{
  "encoder_arch": "vit",
  "model": "image FSQ autoencoder",
  "image_size": 48,
  "bottleneck": "fsq",
  "encoder_norm": "layernorm",
  "encoder_num_experts": 4,
  "loss": "mse",
  "decoder_activation": "silu",
  "decoder_widths": [48, 96, 96, 96],
  "decoder_upsampling": "pixel_shuffle",
  "residual_init": "scaled_by_depth",
  "lr": 0.0031,
  "final_lr_fraction": 0
}
Rows from block 6 of the encoder of a small image FSQ autoencoder, named by matrix and row number. Rows with one number within an expert belong to one neuron, the router's apart. Each number is 500 + 40 x the weight over its row's rms, rounded and kept within 0 to 999. All counts start at 0. Numbers have three digits each.
Before each expert's rows are labels from the 100 images, of 14976, where the router gives the expert most weight on average: "patch colour" is the nearest of a few named colours to the mean colour under the peak. Only what is clearly more common there than usual is listed. The data: photos of plants, animals and fungi (iNaturalist). In brackets: how many of the 100.
# router: slot weights (encoder.blocks.6.mlp.router.weight, 4x256, trained with AdamW), inputs 43-85
# up: expert up (encoder.blocks.6.mlp.up, 4x128x256), inputs 43-85
# down: expert down (encoder.blocks.6.mlp.down, 4x256x128, transposed), outputs 43-85

# expert 3
patch colour: cyan (40); white (39)
router.3:484532556463544514437485440475419465474526471544437494526496487503485516467497524527490474523532463519460522471478534545469521533
up.0:510451499489499487497451510433474535553462512494492542479455551496480479480521577502536444499515484431490479479528515558516492525
down.0:509519508520480569461492392523504560480484534505537473517476514485459466507509511486450502541500533517601500450514484480451441431
up.1:482516467547514502524432502501513473478482497496473443534501527435497583449476473470558446465458441478528512485496453459527515524
down.1:533420495469529531521583444474520476500510499496516536492473478492496484536538486508446579530558519536501474444528537497488487439
up.2:509592496413519512523506516537502592531545486419443508530448491564484501501484560498504521464507428573588543480529551469478426479
down.2:481498522497468510549466436458489524488579520453520452477419538513444552510558469535484548464520474447557486478541512523549451430
up.3:512486451524471540503470532517524472508455488465458525489497556422487453461508513489492543512486514469457452510518464523559502503
down.3:460461553493486499517510503526521465504523550537487507531547487525508540552498509490622478496466462525505495500521596495484511456
up.4:526518523465476542423439430499534510491477493435468538517467505562472523495488517472456498506578563533484560530438433494521488476
down.4:529539501516550499505460434573482552495505525465537545434534533470537537503422509510446493565571538472453517530554517458608512503
up.5:522495540597506489536504506427448505510464539450575472467490467553511423568503519467471516484466481526555483523480462478461529503
down.5:470500445519550523521484539543440503498458478496522467478530514491576463506492384508459561440483496470537461474463541489541470457
up.6:458497546465511507509506477490580477458501488500515511511469477499504465459444545519569540462499463458551510552502499484576500565
down.6:506512458552503538456524496412506452484494542505519527476504498505537484573493443558489574556476449496522518496520546482439492384
up.7:496603528523517433548464492480526544527478464505523482505529555542497434492461511516466524514439529394526427475545530413490479413
down.7:479475506479456492471478493471511525544508495525463620519517432505486540517452529498505489564512553528537515497457455566463465502

# expert 2
patch colour: grey (83)
router.2:468575519426510513515512483486537458624513480431493482522446396509515535544500521478525490459483499501519511503623554502535504505
up.0:471487519485499517518497490531494504468511486553504523522510589509477606544471561489455435488529542520552541499496489534512476496
down.0:550487471480385523444426466473508503574574488505474522519526541488566443511491468550476528494488515432474574484557577531470530487
up.1:528458509540485484455506458494555471491500527439467542528515457490435446543532435526493548503487461486529539503454525558498503472
down.1:505530521509411518472424473527460557514522540528496498515543472555515491492488552506494438508361491478488481568572553537498577479
up.2:548520493494495437503457407486499449527506466543556481515478508541524449528492598522401432522515495533468439481470465551587534471
down.2:470451513490440541544552418513490476485550410490527493522580489479461495516426472509527541450458528564448526493484478512415480508
up.3:472540503498555494572542504509536542497459517515553488435511609458492501478492454483453452570577471475459481554478488484447594553
down.3:487465496494447512479555493392480491413531488543547519587503557464521480541457570473485492493525533527473494527544600558530519510
up.4:582465520490475448502467467495473424482475486474460481514478491469456529428435472539538480500516543524467469467518504496514495538
down.4:512444442476506505453523524513542553512570451538501501489503532552495542491471469463494477529530451481546461496555488511406492465
up.5:520477553499522462565499535526526561564500522499520430433439433479439513447525442522508504440594494523516501422521438489470509565
down.5:502610519422497492464488534461514559422470451461469438529513543429458514502467503517470428538485513526396465552498488472525517464
up.6:554512542489499537521524537487524549493486490554499459531544525530536542495467459468547498470539492521491495421481470483484467477
down.6:440520473508482487520551512514519598462520499475525420465497503438486560562578600445495459468525522471470432480506461497495421544
up.7:525645539533523497534470553504474539453401473420510418496528476459471439472551479516496506490451489469498485520489553425526508500
down.7:564539512475521508522399521497502495545498461467458446487493495591502459508488504435449491495417517541455517520485476498502415500

# expert 1
patch colour: brown (87)
router.1:514502498541463504528493570510531510588563497433532533444430497489493526506566527450502593462500499501487472509551446481474359497
up.0:478431466478505525444522467468537529546554477497524439566577516520516512437483528421501532550514493473544442493424478464479524537
down.0:509493550447531580508504426481483564520500575514435586475515504507542557552551553530506543508465491473475476407506494472482484562
up.1:467482471498517516503465477544470593478532568439511478438527425479499501549534521590505535471517539488470545478492497581551486553
down.1:491472465502447466468430506515505466489614493474501465483477541498485519496510538490480509543543532424492518550494574482503520485
up.2:511545492468518455557464542464449475557486520445467484464509481523529456511460508505548476498496513524459494482414567441552482493
down.2:501460499492558465504523476500503497546532542483448441511502404546536540534575539437412464493513447469512592540555545445489499545
up.3:487491522523534566523504441517560425542540488456539496548470512550507494521545442531499481510508504525477522541486550537490533537
down.3:472538502510459581485544478506584520483508453499521465512542546489397539551495503481538474528511555504480557480557519558537499545
up.4:513489437442511474501499475482491550549531491470505514449526512562560468436515523427484488536459529518422569568456447531538496535
down.4:520533593519449491492481485505517504471540463533488440474482540548547509490513528478527513453491465500489554580513481481548452475
up.5:531491474558522480505557548528556500543511473481476439546536451489492451562448442440498547504506529505504516512490437519469421509
down.5:450518494451543500495509445506470501464464534573499468489549483451480526526510546539530476503491491443490398518490551526493587497
up.6:490562480482494438476542505477474441572540524438476459507543497494557528498500486510470458508495516551470495482485449486518499516
down.6:586489585481534532446501525506446562547463518474485507529501512465502539479504523602522408483438510530537574564489477457558604559
up.7:489548462486474471499533453464565488479515508494535473514456527463487555499556498514548481498524490487512514449511517496508448536
down.7:548465568504421571501607422437454488484437531533485496510454454495518553502448506514498513544508480537519573557489438511492519509