config.toml
model = "image FSQ autoencoder"
dataset = "photos of plants, animals and fungi (iNaturalist)"
train_examples = 77898
image_size = 48
crop_scale_min = 0.5
horizontal_flip = true
translate = 0.12
bottleneck = "fsq"
downsampling_factor = 8
encoder_arch = "vit"
encoder_norm = "layernorm"
encoder_norm_position = "pre"
encoder_activation = "gelu_tanh"
encoder_head_dim = 48
encoder_fused_qkv = false
encoder_bias = "none"
encoder_qk_norm = false
encoder_parallel_block = false
encoder_moe = "soft"
encoder_drop_path = 0.1
encoder_num_experts = 4
encoder_moe_every = 1
encoder_expert_mlp_ratio = 0.5
encoder_slots_per_expert = 1
encoder_shared_expert = false
encoder_patch_size = [8, 8]
encoder_conv_stem = false
encoder_layers = 12
encoder_width = 256
encoder_positions = "rope"
loss = "mse"
latent_channels = 5
decoder_norm = "groupnorm"
decoder_activation = "silu"
decoder_weight_standardization = false
decoder_widths = [48, 96, 96, 96]
decoder_blocks_per_level = 2
decoder_block = "plain"
decoder_attention = true
decoder_upsampling = "pixel_shuffle"
levels = 5
residual_init = "scaled_by_depth"
optimizer = "soap"
beta2 = 0.95
lr = 0.0031
beta1 = 0.9
shampoo_beta = 0.95
eps = 1e-08
precondition_frequency = 32
max_precond_dim = 1536
one_sided = false
adamw_lr_other_params = 0.0016
steps = 4800
batch_size = 64
epochs = 3.9
lr_schedule = "wsd"
decay_fraction = 0.4
final_lr_fraction = 0
warmup_steps = 140
weight_decay = 0.2
adamw_weight_decay_other_params = 0
Rows from block 6 of the encoder of a small image FSQ autoencoder, named by matrix and row number. Rows with one number within an expert belong to one neuron, the router's apart. Each number is 200 + 30 x the weight over its row's rms, rounded and kept within 0 to 999. All counts start at 0.
Before each expert's rows are labels from the 100 images, of 14976, where the router gives the expert most weight on average: "patch colour" is the nearest of a few named colours to the mean colour under the peak. Only what is clearly more common there than usual is listed. The data: photos of plants, animals and fungi (iNaturalist). In brackets: how many of the 100, against the usual share in percent.
# router: slot weights (encoder.blocks.6.mlp.router.weight, 4x256, trained with AdamW), inputs 215-255
# up: expert up (encoder.blocks.6.mlp.up, 4x128x256), inputs 215-255
# down: expert down (encoder.blocks.6.mlp.down, 4x256x128, transposed), outputs 215-255

# expert 1
patch colour: brown (87 vs 24.1)
router.1,179,211,192,197,217,195,210,173,220,228,164,225,169,195,210,230,175,188,237,198,131,218,192,203,220,166,205,189,174,222,109,184,197,204,198,226,214,179,227,199,212
up.0,183,221,192,257,202,229,131,150,215,174,212,223,244,174,133,218,261,220,195,184,224,152,252,217,201,228,208,230,162,204,168,171,214,205,213,213,217,242,202,209,206
down.0,182,180,134,237,199,222,225,193,216,181,219,237,213,192,163,227,259,175,178,182,228,176,199,217,214,193,231,204,159,230,223,239,173,216,162,232,115,161,236,188,235
up.1,184,198,201,194,191,227,234,208,196,201,216,234,204,191,276,191,174,210,159,178,158,202,218,228,244,152,187,221,188,199,184,262,190,155,242,231,188,212,178,234,236
down.1,203,181,177,193,186,234,201,215,217,180,188,166,178,119,212,182,190,190,236,163,158,195,222,183,213,235,145,189,208,160,190,184,183,213,224,271,222,180,203,227,231
up.2,185,183,211,242,220,228,216,244,200,199,244,179,143,169,200,208,213,204,198,190,160,167,154,205,234,232,188,203,237,265,217,296,186,192,173,175,217,220,226,242,207
down.2,186,171,176,237,245,200,222,209,193,201,218,199,211,215,238,183,193,239,173,141,227,193,143,248,172,255,208,226,195,170,197,201,190,201,257,241,247,195,116,160,204
up.3,198,217,169,185,232,181,157,228,229,210,141,220,195,194,192,166,243,155,221,214,174,118,218,183,159,262,226,161,236,186,245,226,204,194,248,234,186,167,201,186,202
down.3,211,206,164,157,147,224,235,157,228,154,189,191,208,177,220,250,234,229,185,225,243,207,222,239,156,154,210,252,176,253,218,176,248,241,212,213,189,187,163,193,173
up.4,183,180,171,199,188,213,173,240,206,225,187,168,220,246,194,235,192,199,192,237,181,205,229,179,211,177,206,203,180,225,160,228,162,171,222,162,157,183,172,180,169
down.4,205,218,160,193,230,192,145,181,203,165,207,231,161,227,171,169,219,245,165,199,198,200,192,151,205,219,143,211,178,196,205,231,172,229,224,172,175,247,204,187,195
up.5,219,235,188,261,199,212,187,192,211,174,189,265,214,187,194,212,133,201,218,240,235,192,223,214,215,213,185,186,169,231,203,212,180,245,235,152,258,190,198,151,157
down.5,239,182,167,206,188,148,213,189,217,148,239,185,243,184,204,198,204,187,181,194,224,153,179,192,155,194,266,203,190,135,207,161,161,155,207,204,152,221,185,187,182
up.6,217,203,175,146,231,211,211,185,159,203,210,196,197,178,257,240,200,239,235,171,223,154,186,142,191,179,168,242,210,194,180,161,189,220,194,216,242,224,191,256,217
down.6,154,215,193,202,192,236,264,192,181,188,161,201,258,241,191,170,230,234,185,240,191,183,181,174,215,181,169,207,168,199,189,204,205,188,221,215,253,198,214,194,201
up.7,171,168,213,147,230,180,171,208,170,187,177,208,204,190,269,185,180,203,175,222,205,248,213,193,222,178,223,131,140,204,250,189,196,201,169,226,172,248,118,209,169
down.7,168,220,210,195,216,221,139,217,172,214,227,220,212,230,238,183,255,189,194,185,180,239,187,205,172,221,179,240,206,132,202,241,210,178,226,248,223,207,214,143,223
up.8,228,230,212,252,165,184,169,234,230,210,157,181,165,221,197,210,243,176,184,192,247,197,173,194,249,201,163,190,204,235,174,206,171,166,185,193,168,208,194,179,200
down.8,192,198,103,206,218,174,194,228,193,176,168,184,185,216,181,185,155,180,244,146,203,189,166,206,208,182,152,116,170,193,177,193,208,208,250,185,184,251,181,180,238
up.9,196,223,205,185,142,207,237,161,279,163,198,170,175,196,236,192,177,146,223,183,218,205,174,196,184,167,199,241,200,213,259,227,100,213,250,174,218,159,211,185,215
down.9,176,209,197,188,249,191,164,165,265,210,157,157,180,230,226,191,218,184,115,150,218,188,202,203,197,232,215,187,213,231,179,211,228,215,171,257,193,230,236,218,190

# expert 2
patch colour: grey (83 vs 51.8)
router.2,193,204,182,188,230,215,176,213,170,164,187,185,179,196,202,175,173,225,184,189,167,170,255,241,209,184,193,199,211,230,191,205,218,169,186,274,226,174,158,211,190
up.0,144,197,211,227,234,233,284,228,247,172,276,234,228,146,136,210,205,164,210,189,170,226,191,247,236,174,201,251,172,186,195,220,211,224,193,180,198,234,168,249,191
down.0,222,198,188,202,170,191,208,201,180,234,205,156,238,169,198,209,193,237,188,240,173,208,230,214,185,209,189,182,206,209,200,208,248,231,225,234,119,181,236,174,184
up.1,220,180,181,208,236,186,195,178,178,183,240,203,226,192,189,206,283,212,223,199,177,191,219,204,187,228,198,207,209,227,233,198,203,261,173,168,201,229,205,186,173
down.1,216,239,177,251,229,191,264,187,214,201,221,246,153,152,227,192,237,204,123,238,179,170,143,149,195,204,197,220,193,225,163,178,151,206,248,154,140,185,244,243,184
up.2,160,229,243,209,209,184,201,203,204,270,213,224,204,217,192,169,225,214,182,230,233,191,184,142,238,187,205,182,203,177,173,239,194,207,197,157,217,233,171,199,155
down.2,238,181,174,203,237,195,218,172,231,177,198,235,191,197,232,174,153,213,205,197,159,269,203,248,219,164,192,160,190,166,181,190,221,245,191,200,203,217,278,261,195
up.3,194,188,193,210,214,150,204,226,170,186,218,181,172,241,262,210,199,162,276,196,246,188,230,199,178,212,225,208,208,187,209,162,199,201,188,210,158,211,193,203,139
down.3,198,140,182,219,182,188,193,237,193,180,151,197,171,193,206,196,169,184,181,161,178,173,203,143,202,201,240,195,188,224,200,202,186,222,240,182,202,198,229,170,207
up.4,191,215,217,190,207,266,203,183,248,217,219,210,199,184,209,218,186,241,192,205,154,162,210,206,220,171,154,166,208,188,165,218,167,140,188,266,187,159,203,195,176
down.4,190,227,239,251,216,180,150,225,196,215,224,215,252,177,171,224,201,205,204,271,247,264,211,164,160,237,229,153,152,222,167,186,226,207,142,233,139,264,228,174,217
up.5,191,191,196,217,209,186,174,206,199,206,199,230,213,198,242,158,246,187,165,216,244,240,195,244,221,171,233,204,192,204,199,193,208,179,255,175,210,192,206,161,216
down.5,207,169,185,148,246,173,223,171,149,211,241,203,151,163,232,228,152,183,191,262,196,198,223,175,181,213,272,220,197,221,153,178,205,217,249,169,225,234,229,205,193
up.6,216,199,182,189,184,273,213,215,189,185,198,198,245,159,209,228,214,180,201,189,247,239,225,245,162,155,242,200,181,193,165,188,165,197,235,220,149,196,226,237,258
down.6,188,195,227,269,215,221,203,201,239,202,203,171,175,201,188,182,121,234,182,126,216,172,239,185,176,175,213,226,251,221,284,175,180,206,187,160,196,202,158,213,223
up.7,210,207,194,254,187,179,220,241,182,214,247,185,226,200,187,200,185,267,228,210,172,239,145,158,200,187,142,163,200,205,212,183,171,237,202,174,215,217,199,169,208
down.7,165,199,188,195,207,231,202,231,137,179,237,215,207,248,185,191,198,206,148,220,181,174,222,219,203,263,198,206,215,223,233,204,231,153,168,291,189,198,150,233,176
up.8,147,214,206,218,181,191,257,186,196,205,228,198,213,204,163,222,164,217,246,212,219,185,198,219,185,175,192,213,181,220,205,186,198,181,185,206,179,185,245,196,216
down.8,237,197,210,242,189,208,180,201,224,131,156,175,204,191,190,157,171,176,215,214,227,154,210,210,193,192,190,209,250,205,222,150,160,179,182,221,167,236,163,200,162
up.9,243,166,240,240,203,228,232,198,230,215,165,225,127,216,197,203,248,190,216,181,223,215,250,152,214,223,206,265,162,224,223,169,186,217,164,199,193,180,156,202,242
down.9,208,189,139,192,184,234,245,191,144,169,176,224,162,225,173,235,227,200,221,201,197,150,243,237,248,218,222,202,249,209,212,150,212,202,133,178,200,198,225,161,169

# expert 3
patch colour: cyan (40 vs 2.4); white (39 vs 5.3)
router.3,196,179,192,130,190,190,208,224,184,157,278,157,190,208,226,130,209,175,191,206,238,178,221,169,173,256,213,240,202,234,213,197,187,134,208,158,228,215,137,183,144
up.0,220,180,215,209,197,152,194,252,250,204,228,188,158,160,218,212,184,165,173,141,211,208,188,235,167,182,164,209,172,179,194,172,109,206,229,212,233,206,209,173,247
down.0,207,149,166,221,160,214,203,177,190,249,181,218,168,292,166,193,190,233,213,179,168,140,192,273,246,223,205,217,203,229,167,200,178,175,225,188,196,218,166,193,203
up.1,219,187,266,213,191,216,173,199,214,204,213,233,199,146,170,202,147,161,158,218,216,253,185,173,239,172,260,210,241,191,272,167,221,245,211,204,224,178,243,166,238
down.1,191,235,134,163,173,243,199,222,213,209,190,205,203,227,217,178,185,233,152,200,177,181,195,261,152,229,206,207,168,174,181,214,189,199,179,151,162,257,166,187,269
up.2,197,196,236,243,194,190,215,262,210,219,174,202,216,184,194,187,213,226,236,183,286,190,234,224,222,174,177,226,152,187,237,190,161,167,192,206,236,190,174,149,209
down.2,184,190,169,220,191,182,189,174,200,179,202,197,175,170,195,234,203,175,185,189,196,216,158,239,128,214,196,240,196,144,227,219,225,173,224,213,143,225,203,185,237
up.3,192,215,202,247,230,149,210,141,221,225,241,188,163,137,202,183,186,197,189,217,174,213,251,171,215,128,221,240,181,139,167,157,158,233,219,224,143,174,209,199,193
down.3,209,234,132,150,233,189,198,259,206,191,203,151,204,206,210,179,177,186,150,214,226,170,174,222,182,220,209,156,204,199,214,222,174,192,233,143,147,239,184,151,190
up.4,177,195,202,160,211,211,169,220,152,232,177,196,232,227,200,207,205,202,248,165,193,226,225,195,204,170,142,179,210,232,186,197,221,180,237,197,256,203,188,207,190
down.4,168,221,235,150,185,258,223,182,206,187,227,142,248,209,190,219,208,149,241,205,186,179,252,176,245,168,222,182,227,228,204,211,134,195,166,186,158,200,166,187,227
up.5,199,197,228,190,182,159,202,246,200,250,189,247,214,226,228,228,188,188,148,205,215,237,183,234,169,246,157,193,176,205,205,220,177,242,205,183,214,198,219,200,196
down.5,178,215,214,227,223,184,224,198,164,189,196,187,212,189,200,214,229,189,185,196,110,185,200,214,215,190,236,261,174,219,230,171,169,177,170,222,270,164,189,208,201
up.6,219,250,242,248,221,228,215,225,157,203,180,224,239,218,218,243,239,166,200,190,184,173,185,237,244,212,251,207,191,208,210,231,177,205,156,237,188,217,228,210,193
down.6,198,222,239,151,180,196,212,178,239,193,171,210,188,217,206,162,203,235,141,187,173,180,183,201,232,171,172,190,222,212,123,219,204,210,194,162,204,233,207,182,210
up.7,211,175,218,228,214,197,227,208,193,184,177,213,203,193,202,248,168,170,186,194,99,157,181,245,187,182,181,185,225,174,198,212,212,176,153,225,231,208,186,215,202
down.7,185,163,169,244,183,176,208,132,155,216,236,142,192,179,233,224,213,186,187,201,161,212,271,244,171,206,170,208,139,169,203,234,182,177,141,172,184,166,201,220,237
up.8,160,203,180,249,165,202,185,201,198,138,231,221,176,172,230,178,210,213,180,190,190,184,213,192,219,198,154,240,229,204,192,195,238,198,211,192,172,155,262,225,183
down.8,190,176,218,256,202,214,225,137,223,164,185,212,150,155,178,233,282,166,233,202,183,184,182,150,223,155,209,237,201,207,138,193,197,197,193,206,225,154,282,221,222
up.9,158,224,255,195,171,210,193,193,227,245,213,191,183,144,225,145,225,160,224,227,213,171,164,221,155,186,250,183,149,182,216,228,183,214,260,187,190,128,204,233,204
down.9,198,220,179,144,218,209,195,214,204,171,172,159,228,196,156,235,140,234,210,166,182,265,154,170,207,254,165,174,159,214,198,211,206,219,200,195,203,248,196,222,142