config.toml
crop_scale_min = 0.5
translate = 0.12
bottleneck = "fsq"
encoder_norm = "layernorm"
encoder_expert_mlp_ratio = 0.5
encoder_patch_size = [8, 8]
decoder_norm = "groupnorm"
warmup_steps = 140
weight_decay = 0.2
adamw_weight_decay_other_params = 0
Rows from block 3 of the decoder of a small image FSQ autoencoder, named by matrix and row number. Each number is 200 + 30 x the weight over its row's rms, rounded and kept within 0 to 999. All counts start at 0. After the name is the row's rms in percent of the matrix's.
After each channel's rows are labels from the 100 images, of 14976, where the channel reaches its highest value: "top examples" is what is common among them; "peak at" is the part of the image that holds the peak. Only what is clearly more common there than usual is listed. The data: photos of plants, animals and fungi (iNaturalist).
# conv: 3x3 conv (decoder.decb.0.0.conv.weight, 96x96x3x3, each kernel summed), inputs 0-95

conv.62,070,190,210,118,224,244,189,191,184,175,263,227,242,231,216,210,193,142,212,206,160,183,210,214,192,173,155,194,203,208,189,215,189,172,175,218,167,184,235,150,213,194,229,228,221,209,252,210,244,215,227,245,240,181,213,267,191,199,200,278,204,179,192,220,193,181,219,185,212,191,168,239,152,200,192,135,173,181,189,173,202,232,244,229,180,179,203,196,174,197,140,220,252,216,228,231,156
top examples: order Lepidoptera
peak at: centre

conv.38,073,241,174,151,208,245,193,192,207,181,200,199,233,177,232,198,195,124,178,175,191,223,178,174,121,200,159,192,191,217,127,228,200,215,175,209,240,210,238,171,233,216,176,208,230,208,195,202,196,272,151,222,193,151,214,243,187,207,187,221,166,217,199,201,183,162,165,238,234,172,161,214,184,223,186,222,196,173,221,213,115,185,202,214,239,258,184,162,169,161,219,198,234,184,171,186,190
top examples: phylum Arthropoda; class Insecta; order Lepidoptera
peak at: centre

conv.12,182,193,174,189,193,234,184,229,186,220,258,197,188,224,238,237,154,230,192,230,192,231,179,202,184,169,194,175,249,255,173,268,136,208,265,185,193,218,193,221,223,194,230,179,187,179,201,213,177,194,197,198,200,247,189,119,226,229,146,277,161,228,231,185,209,195,231,221,242,214,221,201,206,267,218,188,218,185,215,249,229,183,205,182,214,231,213,201,214,190,191,227,194,217,226,198,129
top examples: order Charadriiformes
peak at: centre

conv.90,075,189,173,217,172,203,202,190,224,208,220,239,164,156,224,230,90,247,200,222,223,266,195,201,202,176,210,199,201,237,195,217,151,193,187,185,179,229,191,172,194,198,240,221,160,153,193,215,186,183,227,183,174,150,204,205,160,188,207,270,156,170,210,174,163,241,234,210,197,218,159,233,184,209,163,146,164,183,220,151,186,213,185,181,216,185,218,193,218,212,173,183,181,141,130,191,179
top examples: class Aves
peak at: centre

conv.69,071,226,152,186,198,225,145,190,177,183,286,220,197,194,180,138,248,206,210,159,188,224,189,177,162,163,166,203,205,171,222,194,172,220,196,257,170,218,239,194,215,175,244,200,197,214,171,195,208,182,186,191,182,240,194,170,243,201,222,207,178,184,186,189,205,156,219,188,230,227,151,194,163,219,216,240,206,231,157,232,120,203,156,161,165,193,188,176,132,204,167,163,260,219,226,185,201
top examples: phylum Arthropoda; order Lepidoptera
peak at: bottom right

conv.95,153,154,228,198,230,261,213,204,200,182,185,203,203,171,197,224,162,244,246,274,180,242,176,178,208,262,208,193,211,216,160,171,148,227,200,148,167,224,116,251,209,186,185,180,208,216,211,192,182,189,206,218,192,182,198,192,170,198,194,206,240,185,206,194,165,222,219,190,244,240,220,199,122,213,207,181,171,212,244,173,246,202,245,170,170,222,172,204,214,220,225,267,211,218,165,234,174
top examples: class Aves
peak at: bottom right

conv.58,126,207,182,241,219,201,223,249,223,216,176,125,187,201,210,218,196,193,212,176,169,229,212,220,191,141,230,241,186,256,177,205,167,184,205,244,225,282,177,211,195,211,208,181,212,209,225,196,166,216,206,225,205,200,238,188,198,211,167,193,194,183,199,158,246,202,184,249,195,175,157,216,225,184,213,262,182,196,171,188,200,236,217,245,171,195,215,171,201,259,266,239,238,140,266,156,179
top examples: phylum Chordata; class Aves
peak at: centre