config.toml
encoder_arch = "vit"
model = "image FSQ autoencoder"
dataset = "photos of plants, animals and fungi (iNaturalist)"
train_examples = 77898
image_size = 48
crop_scale_min = 0.5
horizontal_flip = true
translate = 0.12
bottleneck = "fsq"
downsampling_factor = 8
encoder_norm = "layernorm"
encoder_norm_position = "pre"
encoder_activation = "gelu_tanh"
encoder_head_dim = 48
encoder_fused_qkv = false
encoder_bias = "none"
encoder_qk_norm = false
encoder_parallel_block = false
encoder_moe = "soft"
encoder_drop_path = 0.1
encoder_num_experts = 4
encoder_moe_every = 1
encoder_expert_mlp_ratio = 0.5
encoder_slots_per_expert = 1
encoder_shared_expert = false
encoder_patch_size = [8, 8]
encoder_conv_stem = false
encoder_layers = 12
encoder_width = 256
encoder_positions = "rope"
loss = "mse"
latent_channels = 5
decoder_norm = "groupnorm"
decoder_activation = "silu"
decoder_weight_standardization = false
decoder_widths = [48, 96, 96, 96]
decoder_blocks_per_level = 2
decoder_block = "plain"
decoder_attention = true
decoder_upsampling = "pixel_shuffle"
levels = 5
residual_init = "scaled_by_depth"
optimizer = "soap"
beta2 = 0.95
lr = 0.0031
beta1 = 0.9
shampoo_beta = 0.95
eps = 1e-08
precondition_frequency = 32
max_precond_dim = 1536
one_sided = false
adamw_lr_other_params = 0.0016
steps = 4800
batch_size = 64
epochs = 3.9
lr_schedule = "wsd"
decay_fraction = 0.4
final_lr_fraction = 0
warmup_steps = 140
weight_decay = 0.2
adamw_weight_decay_other_params = 0
Rows from block 3 of the decoder of a small image FSQ autoencoder, named by matrix and row number. Each number is 128 + 32 x the weight over its row's rms, rounded and kept within 0 to 255. All counts start at 0.
After each channel's rows are labels from the 100 images, of 14976, where the channel reaches its highest value: "responds to" is what is common among them. Only what is clearly more common there than usual is listed. The data: photos of plants, animals and fungi (iNaturalist).
# conv: 3x3 conv (decoder.decb.0.0.conv.weight, 96x96x3x3, each kernel summed), inputs 0-95

conv.16 [131 131 128 114 109 142 143 108 117 150 169 106 124 128 132  44 169  85 125 135 123 105 160 166 103 116  57 119 139 115 169 128 139  92 123 113 139 151 116 119 161  82 102 120 105  94  76 127  70 157 111 133 135  88 173  43 131 189 106  72 144 123 132 152 163 111 101 144 143 179  87 102 129  88 136  78 110  77 177 217 130 165 197 156 114 142 148 117 108 103 150  82 138  94 113 117]
responds to: class Aves

conv.53 [154 152 149 148 122 100 128 134 110 160 154  94  97 116 116  55 192  74 156 119 167  66 171  97  90 140 156 167 141 169 139  95 143 152 113 111 168 116 167 104  71 170 106  83  94 164  98 140  61 118 116  87 143 119 148 120 153  61 143 117 190 150  72 103 112 135 158 135 237 138 100 138 159 136  82 130 105 143 140 148 129 123 106 146 115 157 137 143 179  95 140 149 109 129 126 135]
responds to: class Aves

conv.29 [153 147  63  94 144 101 148 131 127 177 111 129 133 174 160 109  63 120 117 139 152 172  87  83 120  51  94 137 129 123 168 191 106  83 122 127 125 184  86 117  76 112 142 115 134  95 130 158 122 120 124 138 123 126 161 150 132 137 175 108 120 120 135  94 141 150 141 133 141  69 189 141  91  80 144 188 139 181 118  67 103 105 145 133 139 115  62  82  57 127 146 141 136 153 101  61]
responds to: phylum Arthropoda; class Insecta; order Lepidoptera

conv.85 [108 159 118 115 163 127 116 138 151 147 146 111  86 146 189  97 113 114 127 171 149  90 131 157 123 116  31 146 118 176 141 102 141 148 139 185 100 121  85  90  96  78 139 102  76 114 146 125 117 103 113 159 148  53 138 100 150 119 202  73 139 128 135 145 136 114 114 136 209 124  94 134 133 128  80 130  91 174 187 218  96 145 123 113 117 113 109 185 105  85 132 111 121 143 103 110]
responds to: class Aves

conv.76 [189  95 113  93 134  83  56 154 125 150 132 139 164  84 158 172  81 166 113 170 139 152 127  85 100 105 109  93 128  91 108 162 146 139 133 127 104 148 184 115 167 124 125 187 145 120  87 122 133 101 153 113 168  85 110 161 119 136 141 120  91 124 187 140  99 150 202 129  89 137 140 177 178  70 130 143 177 109 180  64 177 109 139  76 185  95 132 137 140 164 141 133 143 116 122 100]
responds to: phylum Arthropoda; class Insecta

conv.47 [159  51  66 164  86 149  98 113  87 177 171 129 131 129 159 174 157 139 111  76 148 139 109 147 123 153 144 180 156 183 149 120 112 150 171 142 150 115 172 117 139  42 194  50 119 103 158 107 105 140 136 155 140 132 121 142 175 102 187 133 134 144 151 138 126 118 140 167 119 112 139 162  95 154  85 182 149 104 151 131 104 112 106 149 127 144 120 157 125  71  97 134  87 205 132 124]
responds to: kingdom Plantae; phylum Tracheophyta

conv.23 [118 111  66 138 119 137 128 201 136 200 133 173 124 151 153 148  88 152  89 124 119 124  99 118 162 133 105 121 148 135 155 134 161 185 137 100 142 179 114 157 131 145 107  77 147 173 158 101 131 145 143 107 137 165 175 143 125 102 148  41 181 115 107  98  57 156 122 178 140  64 185 181 113  71 114 112 132 183 159 118 136 107  96 124 171  93 126 135 107 122 143 155  91 121  93  81]
responds to: phylum Arthropoda; class Insecta

conv.39 [168 169 173 143 107 117 155 126 201  64 113 118  82 158 133  66 157 133 100 166 120  71  84 128 103 120 122  99 159  78  91  64  97 116 136 175 161  94 125 143 119 112 103 105  91 114 182 126 146 114 122 154 140 139 136 105 133 158 131 180 112  93 145 123 205 144 124 149 113 144 126  94  79  69 103 128  80 145 108 210 131 179 144 100 134 121 104 126  71  85 150 125 155 113 159 148]
responds to: class Aves

conv.7 [147 113  53 140 255 146 152  85 116 179 118 105 100 184 131 112 137 117 116 113 176  87 159 138 130 110 137  90 151 143 158 138 132  89 107 125  74  89 150 154  67 142 145  81  92 143 142 100 119 124 121 135 118 106 153 174 127 100 187  90 105 110  82  76  95 107 107  94 134 127 166 117 149 132  99 142 107 161 115 160 147 152 127 166 109 132 125 209  91 103 133 126 100 169 111  99]
responds to: class Aves; order Charadriiformes